Rows from block 2 of the text decoder, named by matrix and row number. Rows with one number belong to one attention dimension. Each number is 200 + 20 x the weight over its row's rms, rounded and kept within 0 to 999. All counts start at 0. After the name is the row's rms in percent of the matrix's.
# v: attention query, key and value (stacked) (decoder.blocks.2.attn.qkv.weight, 576x192, the v third), inputs 0-191
# proj: attention output (decoder.blocks.2.attn.proj.weight, 192x192, transposed), outputs 0-191
v.52,100,209,180,210,210,176,208,172,200,225,200,194,224,174,202,190,196,206,197,181,211,188,190,193,190,174,178,216,205,217,149,207,204,228,215,201,176,201,200,203,209,207,168,193,159,164,215,205,188,205,203,229,195,196,170,175,163,194,200,189,212,215,201,221,215,198,202,216,222,231,237,188,184,205,184,194,205,176,188,171,184,154,177,217,180,147,211,189,202,191,195,195,176,233,205,177,231,189,210,178,207,221,194,217,224,192,186,221,186,202,200,202,190,186,197,213,236,205,208,178,180,209,178,212,192,204,159,186,198,229,226,215,222,203,222,203,152,225,202,172,237,235,156,209,213,186,186,242,212,171,229,214,190,207,219,206,211,193,249,228,209,219,200,178,214,225,210,179,207,207,226,182,177,216,225,214,221,215,194,153,202,209,214,251,207,191,208,192,197,239,185,207,212
v.53,101,226,217,161,171,174,202,208,205,193,231,194,215,174,191,245,215,219,180,206,175,205,192,221,194,235,205,185,179,200,196,206,245,216,208,183,225,230,231,189,225,189,225,195,185,169,189,199,212,197,190,198,197,195,229,210,224,206,198,197,191,205,178,185,192,196,179,208,175,188,217,204,224,217,251,207,197,206,171,202,200,229,189,214,191,231,187,187,173,198,222,224,190,206,234,174,245,189,186,206,176,198,198,229,187,177,210,182,202,185,197,228,206,166,220,220,195,216,203,177,208,181,246,182,220,237,216,192,216,182,193,210,220,191,188,201,233,195,216,176,166,200,244,203,169,191,186,174,190,232,185,203,184,198,177,190,198,223,185,201,187,205,196,219,215,223,208,150,231,206,216,217,224,207,188,158,209,187,213,206,205,171,228,196,183,218,180,236,168,158,214,182,176
v.54,100,211,201,222,217,240,183,188,189,194,181,205,219,160,208,194,173,199,203,176,215,246,201,202,220,235,214,181,216,212,209,167,213,178,255,204,205,236,185,210,197,171,202,224,206,196,208,193,177,170,173,207,200,177,156,198,216,175,197,199,171,201,214,211,188,202,173,210,217,174,234,197,184,195,222,197,196,224,166,214,182,212,175,249,207,187,229,218,195,147,198,175,174,207,183,212,209,194,189,178,185,212,221,212,211,241,196,187,218,153,199,197,238,208,197,251,163,179,223,173,187,194,186,193,212,197,197,233,210,190,192,197,204,208,182,181,184,167,201,195,189,208,182,214,215,197,204,208,198,177,235,211,201,175,223,223,163,199,175,172,180,219,213,189,206,232,233,204,182,206,217,223,204,225,205,238,205,218,207,192,202,217,227,207,199,179,214,187,183,181,189,192,216
v.55,104,184,245,189,229,179,187,237,205,224,178,200,228,198,202,209,190,161,204,187,195,210,197,222,190,166,190,196,197,203,214,207,211,199,187,198,238,208,171,224,173,179,218,208,179,208,243,198,211,226,209,221,207,182,151,210,204,218,217,199,189,190,208,202,170,203,209,190,235,202,203,169,157,228,208,197,198,199,192,176,201,223,197,179,194,254,199,186,198,169,224,202,173,190,178,238,207,177,179,216,213,242,191,223,193,191,179,195,201,206,221,157,190,170,208,181,187,190,198,201,212,187,259,187,170,207,181,205,183,203,239,194,188,210,197,199,195,191,170,190,189,198,180,205,177,208,182,212,169,216,185,211,211,201,224,240,169,208,207,139,205,174,207,219,165,181,204,190,184,193,181,196,194,221,206,202,199,194,155,220,208,199,213,235,191,212,182,175,193,194,176,200,162
v.56,088,197,206,241,199,225,185,181,214,176,158,230,223,187,226,217,212,229,216,181,171,218,211,178,209,178,243,221,196,194,206,186,201,205,196,207,194,200,195,217,191,207,181,180,184,226,161,250,197,227,227,205,195,194,255,226,208,207,200,207,184,202,204,182,192,158,215,195,176,180,185,178,212,197,225,201,216,235,232,229,183,219,192,172,208,225,162,202,197,193,189,187,178,203,214,205,195,170,228,217,215,170,199,229,183,152,195,182,203,218,188,196,207,194,209,176,211,167,205,231,211,212,219,189,190,197,212,211,211,161,197,200,199,209,194,204,217,193,207,227,253,195,208,212,194,173,201,191,189,223,223,231,222,200,211,197,190,204,212,232,206,187,201,178,228,228,166,214,190,187,202,186,223,205,192,193,225,187,163,227,178,181,162,197,172,188,172,198,214,160,173,219,173
v.57,093,229,174,172,166,188,220,225,199,233,239,193,194,185,175,217,200,217,193,183,177,209,211,176,184,179,202,209,196,229,164,189,215,207,199,188,201,219,205,217,209,208,163,198,171,198,191,186,175,188,191,209,201,203,214,208,211,202,169,223,196,207,206,208,265,228,196,210,180,221,193,218,220,196,208,177,225,196,195,206,220,198,189,167,209,160,208,165,224,216,235,191,221,189,227,187,218,188,193,180,190,192,191,219,215,233,160,188,175,243,182,181,206,196,212,198,210,216,190,217,216,237,235,201,195,201,197,211,233,201,208,186,212,190,159,193,154,192,240,196,229,205,187,212,177,214,189,174,179,190,222,173,177,239,188,176,161,236,204,257,189,173,188,204,220,194,219,172,193,201,174,194,183,214,199,195,196,200,210,206,195,187,189,207,193,219,227,225,176,170,214,218,185
v.58,084,223,191,211,223,216,177,179,188,205,218,189,187,202,225,201,187,193,213,212,217,158,198,171,223,231,216,194,230,168,176,200,161,183,196,198,182,177,233,188,186,204,161,200,241,195,169,230,218,218,170,208,202,212,199,193,194,197,221,194,199,184,244,212,221,158,183,206,236,168,224,205,171,188,198,197,209,205,217,207,188,180,183,216,215,227,192,214,162,193,206,240,222,231,202,194,184,210,218,180,204,191,215,184,183,205,204,205,240,198,177,212,229,199,162,201,204,180,157,183,210,190,182,202,185,170,178,200,191,184,226,216,189,209,197,200,242,180,198,242,190,190,177,222,214,210,172,214,201,180,175,226,211,182,196,220,216,167,230,207,222,217,241,209,200,201,188,212,191,178,193,168,207,194,239,191,212,205,209,192,168,194,235,197,178,199,192,166,202,235,198,201,245
v.59,105,227,196,167,203,221,183,197,187,183,199,153,188,218,192,203,198,189,202,209,210,235,188,202,207,197,207,177,186,195,210,178,195,217,175,192,197,240,191,206,216,167,202,236,192,204,177,212,208,182,214,164,205,199,196,213,220,195,213,192,196,194,200,209,177,160,180,215,207,176,200,200,208,197,254,217,164,230,220,208,150,201,199,206,196,200,206,209,176,213,230,189,183,171,217,183,209,197,215,226,231,159,206,238,196,158,217,220,254,203,208,179,198,172,197,235,193,199,197,194,191,210,192,219,174,201,248,232,233,172,206,203,199,216,163,196,195,182,204,231,180,189,210,227,191,194,193,202,215,189,219,211,210,181,183,157,214,166,200,225,171,192,197,247,228,178,197,185,226,184,225,193,181,202,231,219,216,190,219,209,212,180,211,177,197,189,157,221,187,168,217,193,199
v.60,096,194,224,186,222,203,209,232,233,176,199,181,189,150,153,185,192,195,191,227,205,227,187,206,243,179,178,195,211,183,210,200,185,237,175,204,195,224,187,197,230,199,190,209,195,176,174,181,206,188,185,181,195,201,186,206,213,179,192,197,186,204,219,214,213,199,198,197,206,176,206,178,167,227,207,195,230,178,203,189,189,213,205,225,182,219,242,216,158,187,179,204,161,176,226,222,222,225,172,218,185,196,219,235,218,217,187,221,202,202,240,188,210,190,218,237,180,202,191,176,198,209,188,176,241,203,178,194,194,193,227,173,198,186,192,198,222,192,211,195,228,205,185,170,217,224,213,205,214,181,190,158,200,205,189,231,187,194,183,207,180,183,176,158,185,218,261,169,198,225,219,217,237,213,200,246,212,187,201,222,204,215,186,224,193,197,245,187,200,209,200,201,198
v.61,089,227,158,200,202,172,188,184,184,193,173,189,209,229,188,226,201,206,181,212,226,175,179,216,236,215,231,201,211,208,208,230,167,201,158,178,236,190,209,179,202,203,204,226,217,190,174,193,203,182,194,216,198,199,211,190,220,218,199,183,218,210,196,228,203,206,173,216,200,195,168,178,157,215,186,196,177,218,212,184,191,181,203,230,178,199,198,215,235,216,205,215,204,180,206,200,179,197,217,183,232,229,176,202,192,225,176,199,227,181,211,203,185,195,192,242,221,186,199,152,185,187,191,209,200,182,208,219,213,231,236,194,218,192,234,243,157,200,253,223,217,184,194,179,208,169,188,197,203,201,239,165,170,180,207,223,224,199,182,199,199,206,207,226,139,185,180,185,183,163,216,225,190,196,194,174,212,211,210,196,190,207,239,200,216,212,202,182,196,190,209,177,183
v.62,114,204,220,214,225,188,190,192,208,225,171,192,215,164,199,195,187,175,192,197,187,251,177,224,211,182,175,198,218,214,183,213,220,235,201,207,234,200,196,229,214,206,190,237,184,191,226,197,224,178,186,204,189,189,157,201,222,209,243,200,219,194,169,196,184,199,182,202,231,227,236,201,179,167,180,197,216,167,156,179,212,221,158,213,184,189,195,160,198,179,220,221,170,226,201,201,177,200,175,193,202,219,208,186,213,190,215,209,186,170,193,181,186,190,214,173,161,183,209,184,211,228,194,182,236,232,181,221,199,188,181,209,203,203,154,204,215,209,182,187,200,172,178,213,193,229,204,181,149,195,185,230,215,224,198,213,202,195,217,205,187,196,189,173,212,211,237,223,206,210,172,194,201,203,210,239,211,196,175,184,216,241,210,224,219,197,229,207,205,228,190,184,179
v.63,115,191,197,209,204,208,217,236,190,197,166,195,150,185,220,173,200,178,180,191,186,180,212,193,207,249,203,188,193,220,189,243,163,245,225,190,204,197,178,188,194,214,170,213,211,200,162,196,218,228,241,189,195,191,172,185,204,208,179,188,221,193,215,192,241,213,204,201,188,206,198,186,183,206,214,218,213,230,205,202,212,203,159,237,192,231,177,240,192,198,211,183,183,208,243,218,172,223,178,214,199,205,207,203,175,217,186,218,193,219,172,161,201,190,204,191,191,187,215,178,237,218,207,226,202,204,215,201,218,190,183,188,203,229,174,204,209,200,210,195,262,206,198,176,212,167,192,224,204,199,186,173,219,178,167,178,186,181,188,188,176,167,215,202,217,201,205,235,165,206,243,225,230,192,205,237,185,210,204,197,183,209,183,206,181,206,202,225,184,167,200,199,217
v.64,102,208,192,198,155,166,192,168,173,209,232,188,183,209,204,173,181,205,187,215,229,209,221,174,183,237,234,202,178,202,208,233,216,170,197,195,169,227,209,219,199,192,197,236,198,194,182,219,214,213,204,185,201,219,186,173,185,167,210,207,213,201,182,174,218,235,197,183,205,201,189,173,213,170,184,215,161,206,200,210,213,180,194,211,216,189,227,215,208,220,217,179,214,170,184,201,182,226,194,212,208,201,206,227,187,229,196,207,206,179,185,227,207,186,182,236,132,155,193,202,181,213,181,237,218,227,237,202,230,200,206,199,206,200,185,175,191,203,173,187,179,178,196,219,236,182,194,222,184,234,224,204,194,190,203,188,182,190,174,180,206,204,236,210,208,183,238,161,195,182,214,246,195,232,203,205,196,218,207,199,208,206,175,170,236,215,193,209,208,179,232,205,203
v.65,098,216,210,207,190,214,206,196,212,221,183,217,210,221,223,229,228,163,214,218,182,187,213,196,192,168,179,185,179,211,218,227,226,195,200,209,212,238,194,182,171,169,210,178,207,195,246,175,194,208,209,162,176,169,216,212,224,226,180,193,166,220,227,196,183,196,177,194,190,198,200,212,203,210,186,223,188,201,183,170,190,176,208,215,211,173,202,177,198,188,190,207,190,194,182,149,183,199,185,202,185,222,166,184,220,209,174,212,193,212,211,193,209,191,195,172,237,250,193,204,192,180,225,183,198,159,180,235,165,202,226,221,184,237,204,203,180,163,194,177,222,219,214,208,225,183,198,252,177,204,226,187,216,175,198,175,197,225,192,157,184,253,228,211,192,212,194,171,221,203,184,219,175,217,211,183,217,210,182,215,202,191,171,182,224,199,200,199,199,195,229,200,218
v.66,095,219,197,207,213,185,178,219,225,211,213,211,188,218,217,191,196,176,207,209,193,209,216,155,196,220,178,172,186,242,181,222,192,215,204,206,207,182,216,218,199,193,207,197,240,204,209,204,181,215,215,237,187,177,196,186,237,200,207,234,201,182,181,201,206,234,203,197,232,231,188,191,196,228,178,212,222,156,211,226,183,165,200,173,223,200,192,164,208,196,199,215,230,180,196,242,172,240,199,210,191,206,219,214,209,192,184,210,203,211,209,161,195,187,179,199,196,196,202,207,195,227,211,179,169,218,178,204,228,247,195,214,218,192,216,196,182,211,179,215,206,151,169,210,199,248,264,172,186,202,187,232,187,226,219,179,211,182,200,198,214,228,187,185,183,153,245,178,189,178,199,203,224,188,180,199,197,215,169,224,203,178,217,196,227,190,210,184,185,214,203,214,208
v.67,099,170,177,229,187,190,192,191,218,190,181,185,200,191,222,209,214,204,202,198,213,223,192,170,208,199,186,199,220,187,204,233,194,229,180,201,230,202,208,182,246,205,188,200,203,193,187,188,240,181,169,209,194,233,148,166,217,186,224,184,164,198,188,175,216,211,196,204,229,182,203,151,205,154,217,218,195,179,158,177,227,220,222,247,187,198,228,199,195,206,183,195,220,203,217,218,177,199,199,192,188,235,214,207,212,215,204,201,199,153,151,157,191,204,210,238,204,191,200,171,215,204,191,243,209,190,191,157,215,183,200,188,180,231,226,222,183,193,202,211,217,183,229,172,169,188,233,213,226,229,185,217,202,196,184,223,205,204,183,220,207,185,184,196,178,187,188,226,211,195,206,207,192,187,198,188,219,206,217,190,214,200,220,168,187,210,218,200,188,215,229,186,161
v.68,107,200,208,180,219,221,194,203,209,191,176,188,210,173,204,212,206,187,210,200,202,261,165,210,170,187,223,198,182,204,207,184,225,171,203,216,184,196,177,208,184,194,210,201,205,215,206,206,169,197,191,219,200,201,211,203,224,205,201,228,168,200,176,200,166,218,173,214,206,221,242,173,231,213,199,179,175,191,190,196,222,230,216,197,169,157,197,187,201,222,209,207,195,206,191,204,171,208,223,191,210,213,195,237,166,220,179,174,193,194,212,171,218,214,223,181,208,231,186,198,209,224,180,201,180,232,207,188,204,220,221,195,199,231,211,202,175,199,212,195,222,166,230,213,234,219,188,188,213,226,217,205,196,209,214,212,157,210,184,203,194,252,171,226,206,210,210,169,180,164,145,202,205,185,165,157,195,205,181,189,193,187,251,178,215,170,187,202,186,227,238,225,199
v.69,101,191,199,215,163,193,192,210,192,207,231,204,194,170,180,201,213,180,204,200,187,217,228,195,196,189,213,202,193,221,166,208,192,200,216,195,217,201,199,208,213,212,198,197,213,190,189,194,219,199,167,201,196,194,189,194,230,200,186,195,182,187,212,195,227,225,210,218,198,184,123,184,183,182,213,211,217,171,206,195,204,174,208,167,229,212,193,207,212,217,191,180,197,201,196,210,223,180,245,183,224,196,243,190,221,237,177,195,182,159,150,171,168,175,218,197,185,202,170,224,199,190,176,221,187,203,200,160,229,182,186,152,176,252,192,227,202,182,210,190,201,225,188,208,223,202,215,184,208,220,213,190,202,208,203,211,196,225,162,203,208,203,210,206,177,165,185,194,178,231,189,231,186,189,159,205,199,215,179,215,222,179,229,152,221,205,207,184,199,213,228,202,147
proj.52,101,220,204,193,187,192,210,228,202,188,224,229,190,188,214,178,199,227,197,200,203,178,196,188,199,217,172,198,193,189,224,182,230,215,184,206,219,190,213,224,205,167,208,199,206,170,177,180,180,179,171,171,173,207,242,214,238,220,192,212,194,189,211,223,208,207,192,226,185,186,171,151,210,187,196,197,194,212,197,213,191,210,235,162,183,256,186,222,198,226,223,186,218,212,192,229,177,248,176,188,190,196,187,238,225,208,212,231,195,184,196,191,197,190,210,202,173,184,225,219,205,194,206,194,192,173,199,196,162,178,195,195,214,172,170,211,192,186,205,212,201,206,240,202,184,178,233,202,204,200,193,196,210,179,178,207,170,191,177,192,148,206,171,222,250,187,181,228,197,209,199,195,212,205,160,159,200,218,189,205,181,200,205,186,180,218,178,225,211,171,165,228,246
proj.53,100,176,213,213,234,208,182,222,211,174,227,214,193,223,206,183,184,212,221,213,200,191,229,194,207,205,208,216,200,239,206,193,194,190,179,207,238,196,168,227,182,223,179,171,204,221,200,214,201,211,206,202,227,215,216,174,216,175,185,198,178,220,220,170,187,177,198,226,220,174,204,213,154,197,180,205,223,192,192,182,206,184,179,223,225,182,238,190,220,170,198,212,234,199,201,206,190,196,187,205,186,196,213,154,217,195,183,175,184,199,203,196,171,188,198,198,180,208,222,193,227,194,164,186,184,195,248,190,233,198,196,197,153,183,192,178,229,184,204,183,222,206,143,191,237,198,194,194,184,244,213,214,198,209,186,191,187,188,201,196,238,230,229,234,178,195,210,216,178,210,204,188,175,198,216,228,174,183,158,182,198,170,211,225,213,214,237,198,216,240,208,180,232
proj.54,099,194,217,208,229,180,200,203,203,197,215,188,216,198,169,177,201,186,181,199,199,151,188,195,171,193,170,214,159,224,198,219,189,200,204,206,221,162,209,192,199,157,191,221,167,181,196,180,241,231,213,226,194,187,236,160,170,200,190,228,206,196,185,192,222,213,221,182,181,211,182,175,200,206,184,218,181,188,223,183,205,205,221,181,195,228,174,185,184,208,187,200,205,205,220,202,206,220,214,187,208,205,198,165,185,207,233,234,184,204,247,162,236,215,224,152,231,194,203,224,228,191,194,175,214,182,226,189,196,186,221,231,190,191,241,203,195,215,204,209,212,193,204,167,179,210,171,179,204,193,150,221,182,228,180,191,216,184,241,234,203,179,179,181,203,189,187,195,185,195,161,177,205,225,189,211,182,203,188,179,181,189,212,212,191,238,194,223,226,212,218,202,194
proj.55,102,171,193,217,167,167,220,201,211,150,196,179,217,199,182,176,212,205,231,185,202,157,205,202,198,164,196,207,204,190,154,177,209,194,218,203,219,227,178,224,220,235,176,197,191,188,173,196,182,198,235,179,208,235,175,199,183,217,201,215,219,179,208,221,240,190,167,184,235,208,202,220,228,195,222,201,208,214,206,207,172,189,213,193,205,202,199,195,217,197,179,196,200,179,243,155,199,218,209,203,190,194,233,194,189,231,195,194,177,204,205,238,225,200,174,206,192,235,199,175,187,192,169,201,224,151,160,236,168,169,226,190,214,205,180,185,188,222,215,203,221,224,199,231,214,186,169,211,182,175,223,188,210,211,175,187,204,183,177,202,181,212,184,221,209,181,184,188,180,188,180,230,191,203,208,219,198,198,205,208,230,167,226,211,191,206,203,208,208,195,235,185,236
proj.56,091,210,224,207,220,216,209,184,226,215,214,208,190,207,201,216,243,161,210,193,242,232,206,240,191,184,231,175,167,224,207,193,205,175,195,174,177,206,230,183,190,217,196,223,188,174,210,168,200,166,229,204,185,194,150,184,194,185,210,189,211,208,190,210,228,207,180,216,207,217,204,194,210,230,158,198,197,177,181,198,216,176,177,205,181,162,161,175,214,214,221,163,184,207,207,188,204,219,246,166,173,240,235,236,203,228,186,188,172,193,169,199,187,204,209,206,178,213,171,154,242,169,203,210,197,218,196,201,212,191,231,210,208,192,178,209,214,197,198,189,207,205,188,164,225,205,214,184,198,210,197,174,217,190,175,223,204,232,204,162,186,210,185,175,164,210,185,192,212,205,216,216,186,203,204,221,195,225,209,189,207,193,204,188,197,176,217,196,175,223,218,203,180
proj.57,091,181,220,199,222,217,202,151,174,185,197,196,222,185,233,197,205,201,190,233,225,228,216,172,236,222,167,227,197,225,217,219,203,208,177,185,211,222,224,215,204,237,167,214,212,213,197,216,234,202,224,199,179,186,200,213,210,178,239,180,187,189,190,210,177,184,192,202,198,175,212,196,188,178,182,188,219,209,179,207,190,207,187,161,192,205,201,213,213,190,220,187,234,216,172,202,212,201,183,208,192,190,179,186,203,194,248,200,201,199,211,182,186,174,203,161,178,151,201,186,211,192,224,226,219,179,195,247,185,216,224,192,184,191,229,198,186,185,204,194,180,213,231,176,223,172,203,195,189,236,215,232,201,179,195,227,209,165,213,151,185,232,216,199,211,204,188,222,176,218,240,190,210,182,180,205,183,224,164,157,184,179,218,215,211,185,217,163,189,213,182,196,211
proj.58,089,202,205,209,178,184,195,221,228,185,184,226,203,196,167,202,195,202,175,185,173,208,178,208,195,181,173,155,181,188,217,235,206,164,234,199,214,192,224,185,187,188,253,168,182,175,207,198,188,203,194,224,230,170,183,160,202,217,213,185,200,209,144,195,188,213,214,174,166,202,192,184,246,169,225,219,192,175,197,191,233,211,195,173,218,186,179,197,190,191,165,179,202,196,192,209,192,231,209,187,224,223,197,183,198,192,156,201,212,211,220,180,174,205,225,182,216,235,192,216,169,211,215,208,172,218,240,195,229,238,191,215,214,183,206,221,200,174,213,183,204,206,190,210,172,226,199,194,194,201,244,170,216,205,207,200,188,188,196,218,199,224,181,167,213,192,202,193,180,220,198,198,214,190,181,173,200,233,231,225,203,211,171,203,220,179,198,239,199,182,201,215,172
proj.59,104,178,200,180,201,211,210,213,171,194,231,212,245,226,219,229,215,187,188,184,163,200,193,186,183,236,207,204,175,232,222,193,231,181,198,198,210,162,176,215,156,204,211,158,129,189,200,194,221,207,198,216,184,210,181,169,219,193,206,232,209,207,209,195,214,213,184,209,236,182,222,221,200,209,178,212,218,162,210,189,184,152,208,199,196,202,185,160,204,191,172,192,210,221,210,220,198,185,228,208,208,207,207,182,194,227,190,177,208,212,185,216,205,215,208,181,199,192,217,213,204,204,200,204,184,195,203,176,207,241,185,204,208,194,228,182,243,198,207,194,232,185,161,175,187,230,197,220,173,216,210,155,204,233,197,213,217,221,218,214,218,230,210,158,190,206,207,187,214,218,191,210,217,192,167,222,213,194,182,188,158,175,161,221,235,211,208,194,205,209,213,198,207
proj.60,100,187,205,191,210,172,177,204,194,208,213,188,224,218,197,228,200,215,195,188,239,178,226,228,178,205,196,187,199,204,169,198,177,189,176,179,231,187,179,224,213,184,208,249,181,195,187,191,228,203,225,215,183,223,230,183,196,217,212,260,185,167,200,213,199,201,231,181,206,183,228,197,196,193,211,179,182,219,241,205,195,217,206,185,212,212,220,209,221,208,184,216,228,204,224,188,224,201,198,229,240,213,202,182,185,190,231,192,174,180,209,191,189,198,212,182,216,214,218,223,198,208,196,180,168,197,208,225,174,186,208,252,186,189,207,164,192,206,145,215,176,218,208,232,191,174,170,167,176,167,179,259,220,214,188,208,182,187,202,190,210,187,193,204,212,217,157,168,176,190,180,180,195,244,204,176,187,198,183,185,202,202,226,197,191,238,206,208,199,208,212,188,208
proj.61,091,216,220,214,215,225,166,190,209,214,219,234,204,196,186,200,192,212,212,203,193,192,219,165,170,168,167,195,194,189,170,194,233,185,216,187,171,209,173,205,190,170,197,183,195,192,209,228,196,235,178,179,194,216,204,204,195,182,237,193,189,220,207,175,201,213,239,213,210,183,198,203,222,179,227,182,202,174,222,199,243,236,215,176,198,185,180,190,178,226,177,195,211,209,214,211,181,218,206,212,192,177,200,194,219,163,228,209,235,209,198,219,185,225,191,160,240,203,226,223,186,233,206,199,155,215,170,183,174,204,168,150,221,233,201,206,220,191,195,208,204,240,201,216,172,187,172,179,192,203,206,187,191,201,187,199,182,213,166,208,218,190,204,191,235,203,213,247,208,224,189,219,231,166,190,207,228,188,195,205,163,184,176,201,184,195,226,200,220,212,226,201,230
proj.62,110,173,207,210,164,190,201,221,205,178,194,208,197,203,210,182,217,201,229,199,233,152,209,204,184,205,196,213,179,192,179,194,201,206,238,228,222,186,186,211,226,217,189,185,196,202,175,199,223,195,195,208,206,200,213,206,177,211,167,221,201,178,236,200,205,195,180,176,223,218,206,210,192,217,206,220,200,191,205,209,163,189,252,193,190,215,189,212,200,184,181,242,221,212,234,211,226,193,179,225,217,206,195,219,178,225,171,210,189,202,172,181,186,161,198,226,174,203,180,179,192,189,189,188,240,157,209,215,180,179,220,206,174,191,217,181,175,189,220,206,191,226,240,201,191,179,207,202,189,204,205,194,205,209,192,179,191,177,159,189,191,210,186,235,204,199,170,196,172,173,180,217,151,230,197,218,201,203,174,187,225,169,238,231,172,232,172,224,241,180,164,204,232
proj.63,114,176,161,195,165,217,188,166,202,211,215,206,231,211,199,230,231,201,208,203,223,206,235,216,189,167,197,174,206,196,179,199,238,177,182,209,159,220,193,189,208,185,237,227,181,214,211,184,235,205,202,175,186,222,214,167,191,209,227,206,197,185,209,218,210,199,222,226,210,191,210,189,225,215,200,176,190,195,216,199,200,189,209,200,179,196,212,180,193,182,206,206,185,217,172,218,213,181,220,184,182,190,235,166,201,186,190,213,211,203,223,195,211,192,191,228,178,183,192,212,211,185,238,201,188,231,188,212,180,216,224,204,188,156,266,191,207,189,216,197,157,211,201,231,207,219,160,193,159,230,182,233,235,225,213,236,197,212,199,226,202,206,197,160,178,191,190,193,197,216,195,222,237,193,197,160,184,185,169,164,182,191,211,174,198,195,195,199,223,213,217,168,203
proj.64,102,205,177,210,225,216,209,222,200,176,222,180,244,206,180,211,216,197,222,217,190,169,241,194,203,206,212,200,231,224,229,170,201,194,221,221,205,209,207,187,239,228,220,198,207,169,196,167,182,205,174,240,202,181,178,188,185,200,204,214,211,200,204,192,167,178,195,222,200,229,208,199,194,205,245,209,202,231,159,191,207,219,211,215,152,194,183,204,218,195,204,205,188,193,243,197,207,194,211,212,211,169,204,202,196,195,165,216,183,225,230,188,211,184,175,162,204,205,203,203,183,197,210,185,229,209,217,197,171,184,186,185,210,204,214,221,239,188,194,245,194,197,170,215,188,207,201,188,223,153,202,203,202,198,182,201,200,191,175,226,178,186,184,176,194,173,199,228,164,245,203,158,238,188,169,158,180,225,210,189,193,229,224,216,195,173,199,202,208,228,173,194,186
proj.65,101,208,220,209,197,199,196,210,190,187,198,172,166,204,210,181,198,222,219,204,225,197,166,192,186,211,192,178,231,204,194,195,200,195,194,201,168,186,168,222,192,229,187,219,192,202,225,185,157,200,201,193,209,236,183,198,230,186,201,190,220,180,186,224,230,198,234,194,206,242,236,217,173,187,177,226,219,180,210,209,156,209,147,210,250,192,171,200,157,233,187,203,169,196,205,191,256,198,177,212,199,213,212,201,209,209,227,228,208,190,174,166,201,201,190,196,240,204,177,215,198,195,216,205,216,184,197,168,195,201,196,188,198,215,205,198,225,192,210,209,169,176,200,188,189,181,218,184,207,254,193,189,237,190,220,219,170,195,215,232,175,159,184,203,229,198,211,192,217,159,224,231,197,178,188,228,194,177,203,204,206,187,206,221,203,200,213,230,197,228,187,226,190
proj.66,096,202,158,232,202,195,234,191,194,179,172,201,201,177,241,203,209,258,214,189,172,203,227,213,178,200,192,180,179,193,212,161,184,197,228,182,232,192,225,192,204,178,211,196,177,229,225,188,199,194,192,185,178,191,210,207,184,207,209,176,218,228,214,209,218,174,184,177,175,220,216,224,177,181,186,168,168,201,221,191,226,205,222,235,159,196,155,211,206,189,213,214,212,176,248,194,181,192,252,202,174,199,206,193,211,223,171,201,176,210,216,208,240,215,198,211,196,192,207,200,233,193,201,196,209,169,231,186,167,191,210,195,201,195,193,214,185,183,216,196,175,257,224,224,182,188,191,181,180,178,208,189,200,207,186,192,186,201,190,243,203,161,182,215,197,236,190,193,192,215,198,207,201,251,192,204,179,186,227,195,205,198,221,197,191,184,219,202,195,232,217,178,202
proj.67,102,224,180,215,226,205,218,256,198,203,187,211,217,176,185,230,225,171,205,180,188,200,212,205,217,187,190,206,227,196,184,178,226,165,216,229,195,207,180,198,180,195,166,239,178,185,206,224,177,215,201,211,223,189,221,189,177,230,132,227,190,224,185,191,191,171,187,173,176,187,178,210,202,220,186,233,185,192,219,216,200,204,207,181,201,199,214,219,237,190,170,198,184,177,217,200,201,206,203,180,193,164,197,186,220,170,221,197,224,199,208,213,156,217,194,194,194,207,199,220,172,180,224,203,210,169,206,212,178,190,162,231,189,218,192,185,183,213,191,178,209,204,176,222,235,258,175,192,242,203,187,195,185,213,217,161,196,209,198,235,206,183,209,192,218,200,208,197,195,224,213,192,210,232,187,164,185,220,174,203,208,206,157,199,205,209,196,186,196,162,179,212,186
proj.68,104,200,174,159,221,189,245,226,212,184,202,171,215,195,214,231,253,210,212,208,180,187,224,180,192,185,182,178,185,201,208,201,199,231,174,206,217,172,209,210,167,220,196,203,195,221,197,202,199,186,212,178,201,209,190,191,171,226,231,180,206,174,211,200,178,217,224,170,200,178,192,221,173,190,130,199,200,157,245,194,161,195,190,208,212,215,211,225,191,180,183,205,231,204,216,206,198,198,213,197,178,213,203,195,210,215,201,203,158,196,183,211,230,217,198,226,215,209,210,165,184,192,232,185,203,193,216,205,200,199,178,211,190,204,240,235,218,209,207,222,172,228,182,225,189,189,172,177,188,186,188,202,190,186,215,158,185,195,229,234,177,191,205,222,195,233,202,200,169,199,186,179,196,216,180,222,214,216,241,194,187,200,170,179,174,237,197,200,186,226,192,170,216
proj.69,101,189,169,207,234,204,236,215,219,206,159,222,210,173,181,219,231,202,210,202,212,202,237,203,197,181,179,220,232,210,187,173,204,190,204,189,204,236,170,210,194,172,200,205,194,200,211,218,148,204,211,193,233,191,209,189,155,211,201,231,207,211,196,176,191,191,204,177,173,193,235,231,195,206,194,218,162,238,189,192,180,217,227,200,184,200,192,202,198,191,185,194,197,207,251,178,184,195,209,189,209,177,159,172,246,177,223,236,230,185,228,213,212,209,234,207,207,192,212,211,203,225,210,230,229,188,192,205,194,208,184,223,217,192,197,189,202,217,191,153,193,204,195,194,178,205,216,178,229,196,175,218,196,169,209,155,219,187,211,190,171,187,188,218,233,214,242,229,194,158,219,174,205,200,193,197,194,220,207,169,193,200,170,215,217,206,214,177,196,174,195,205,183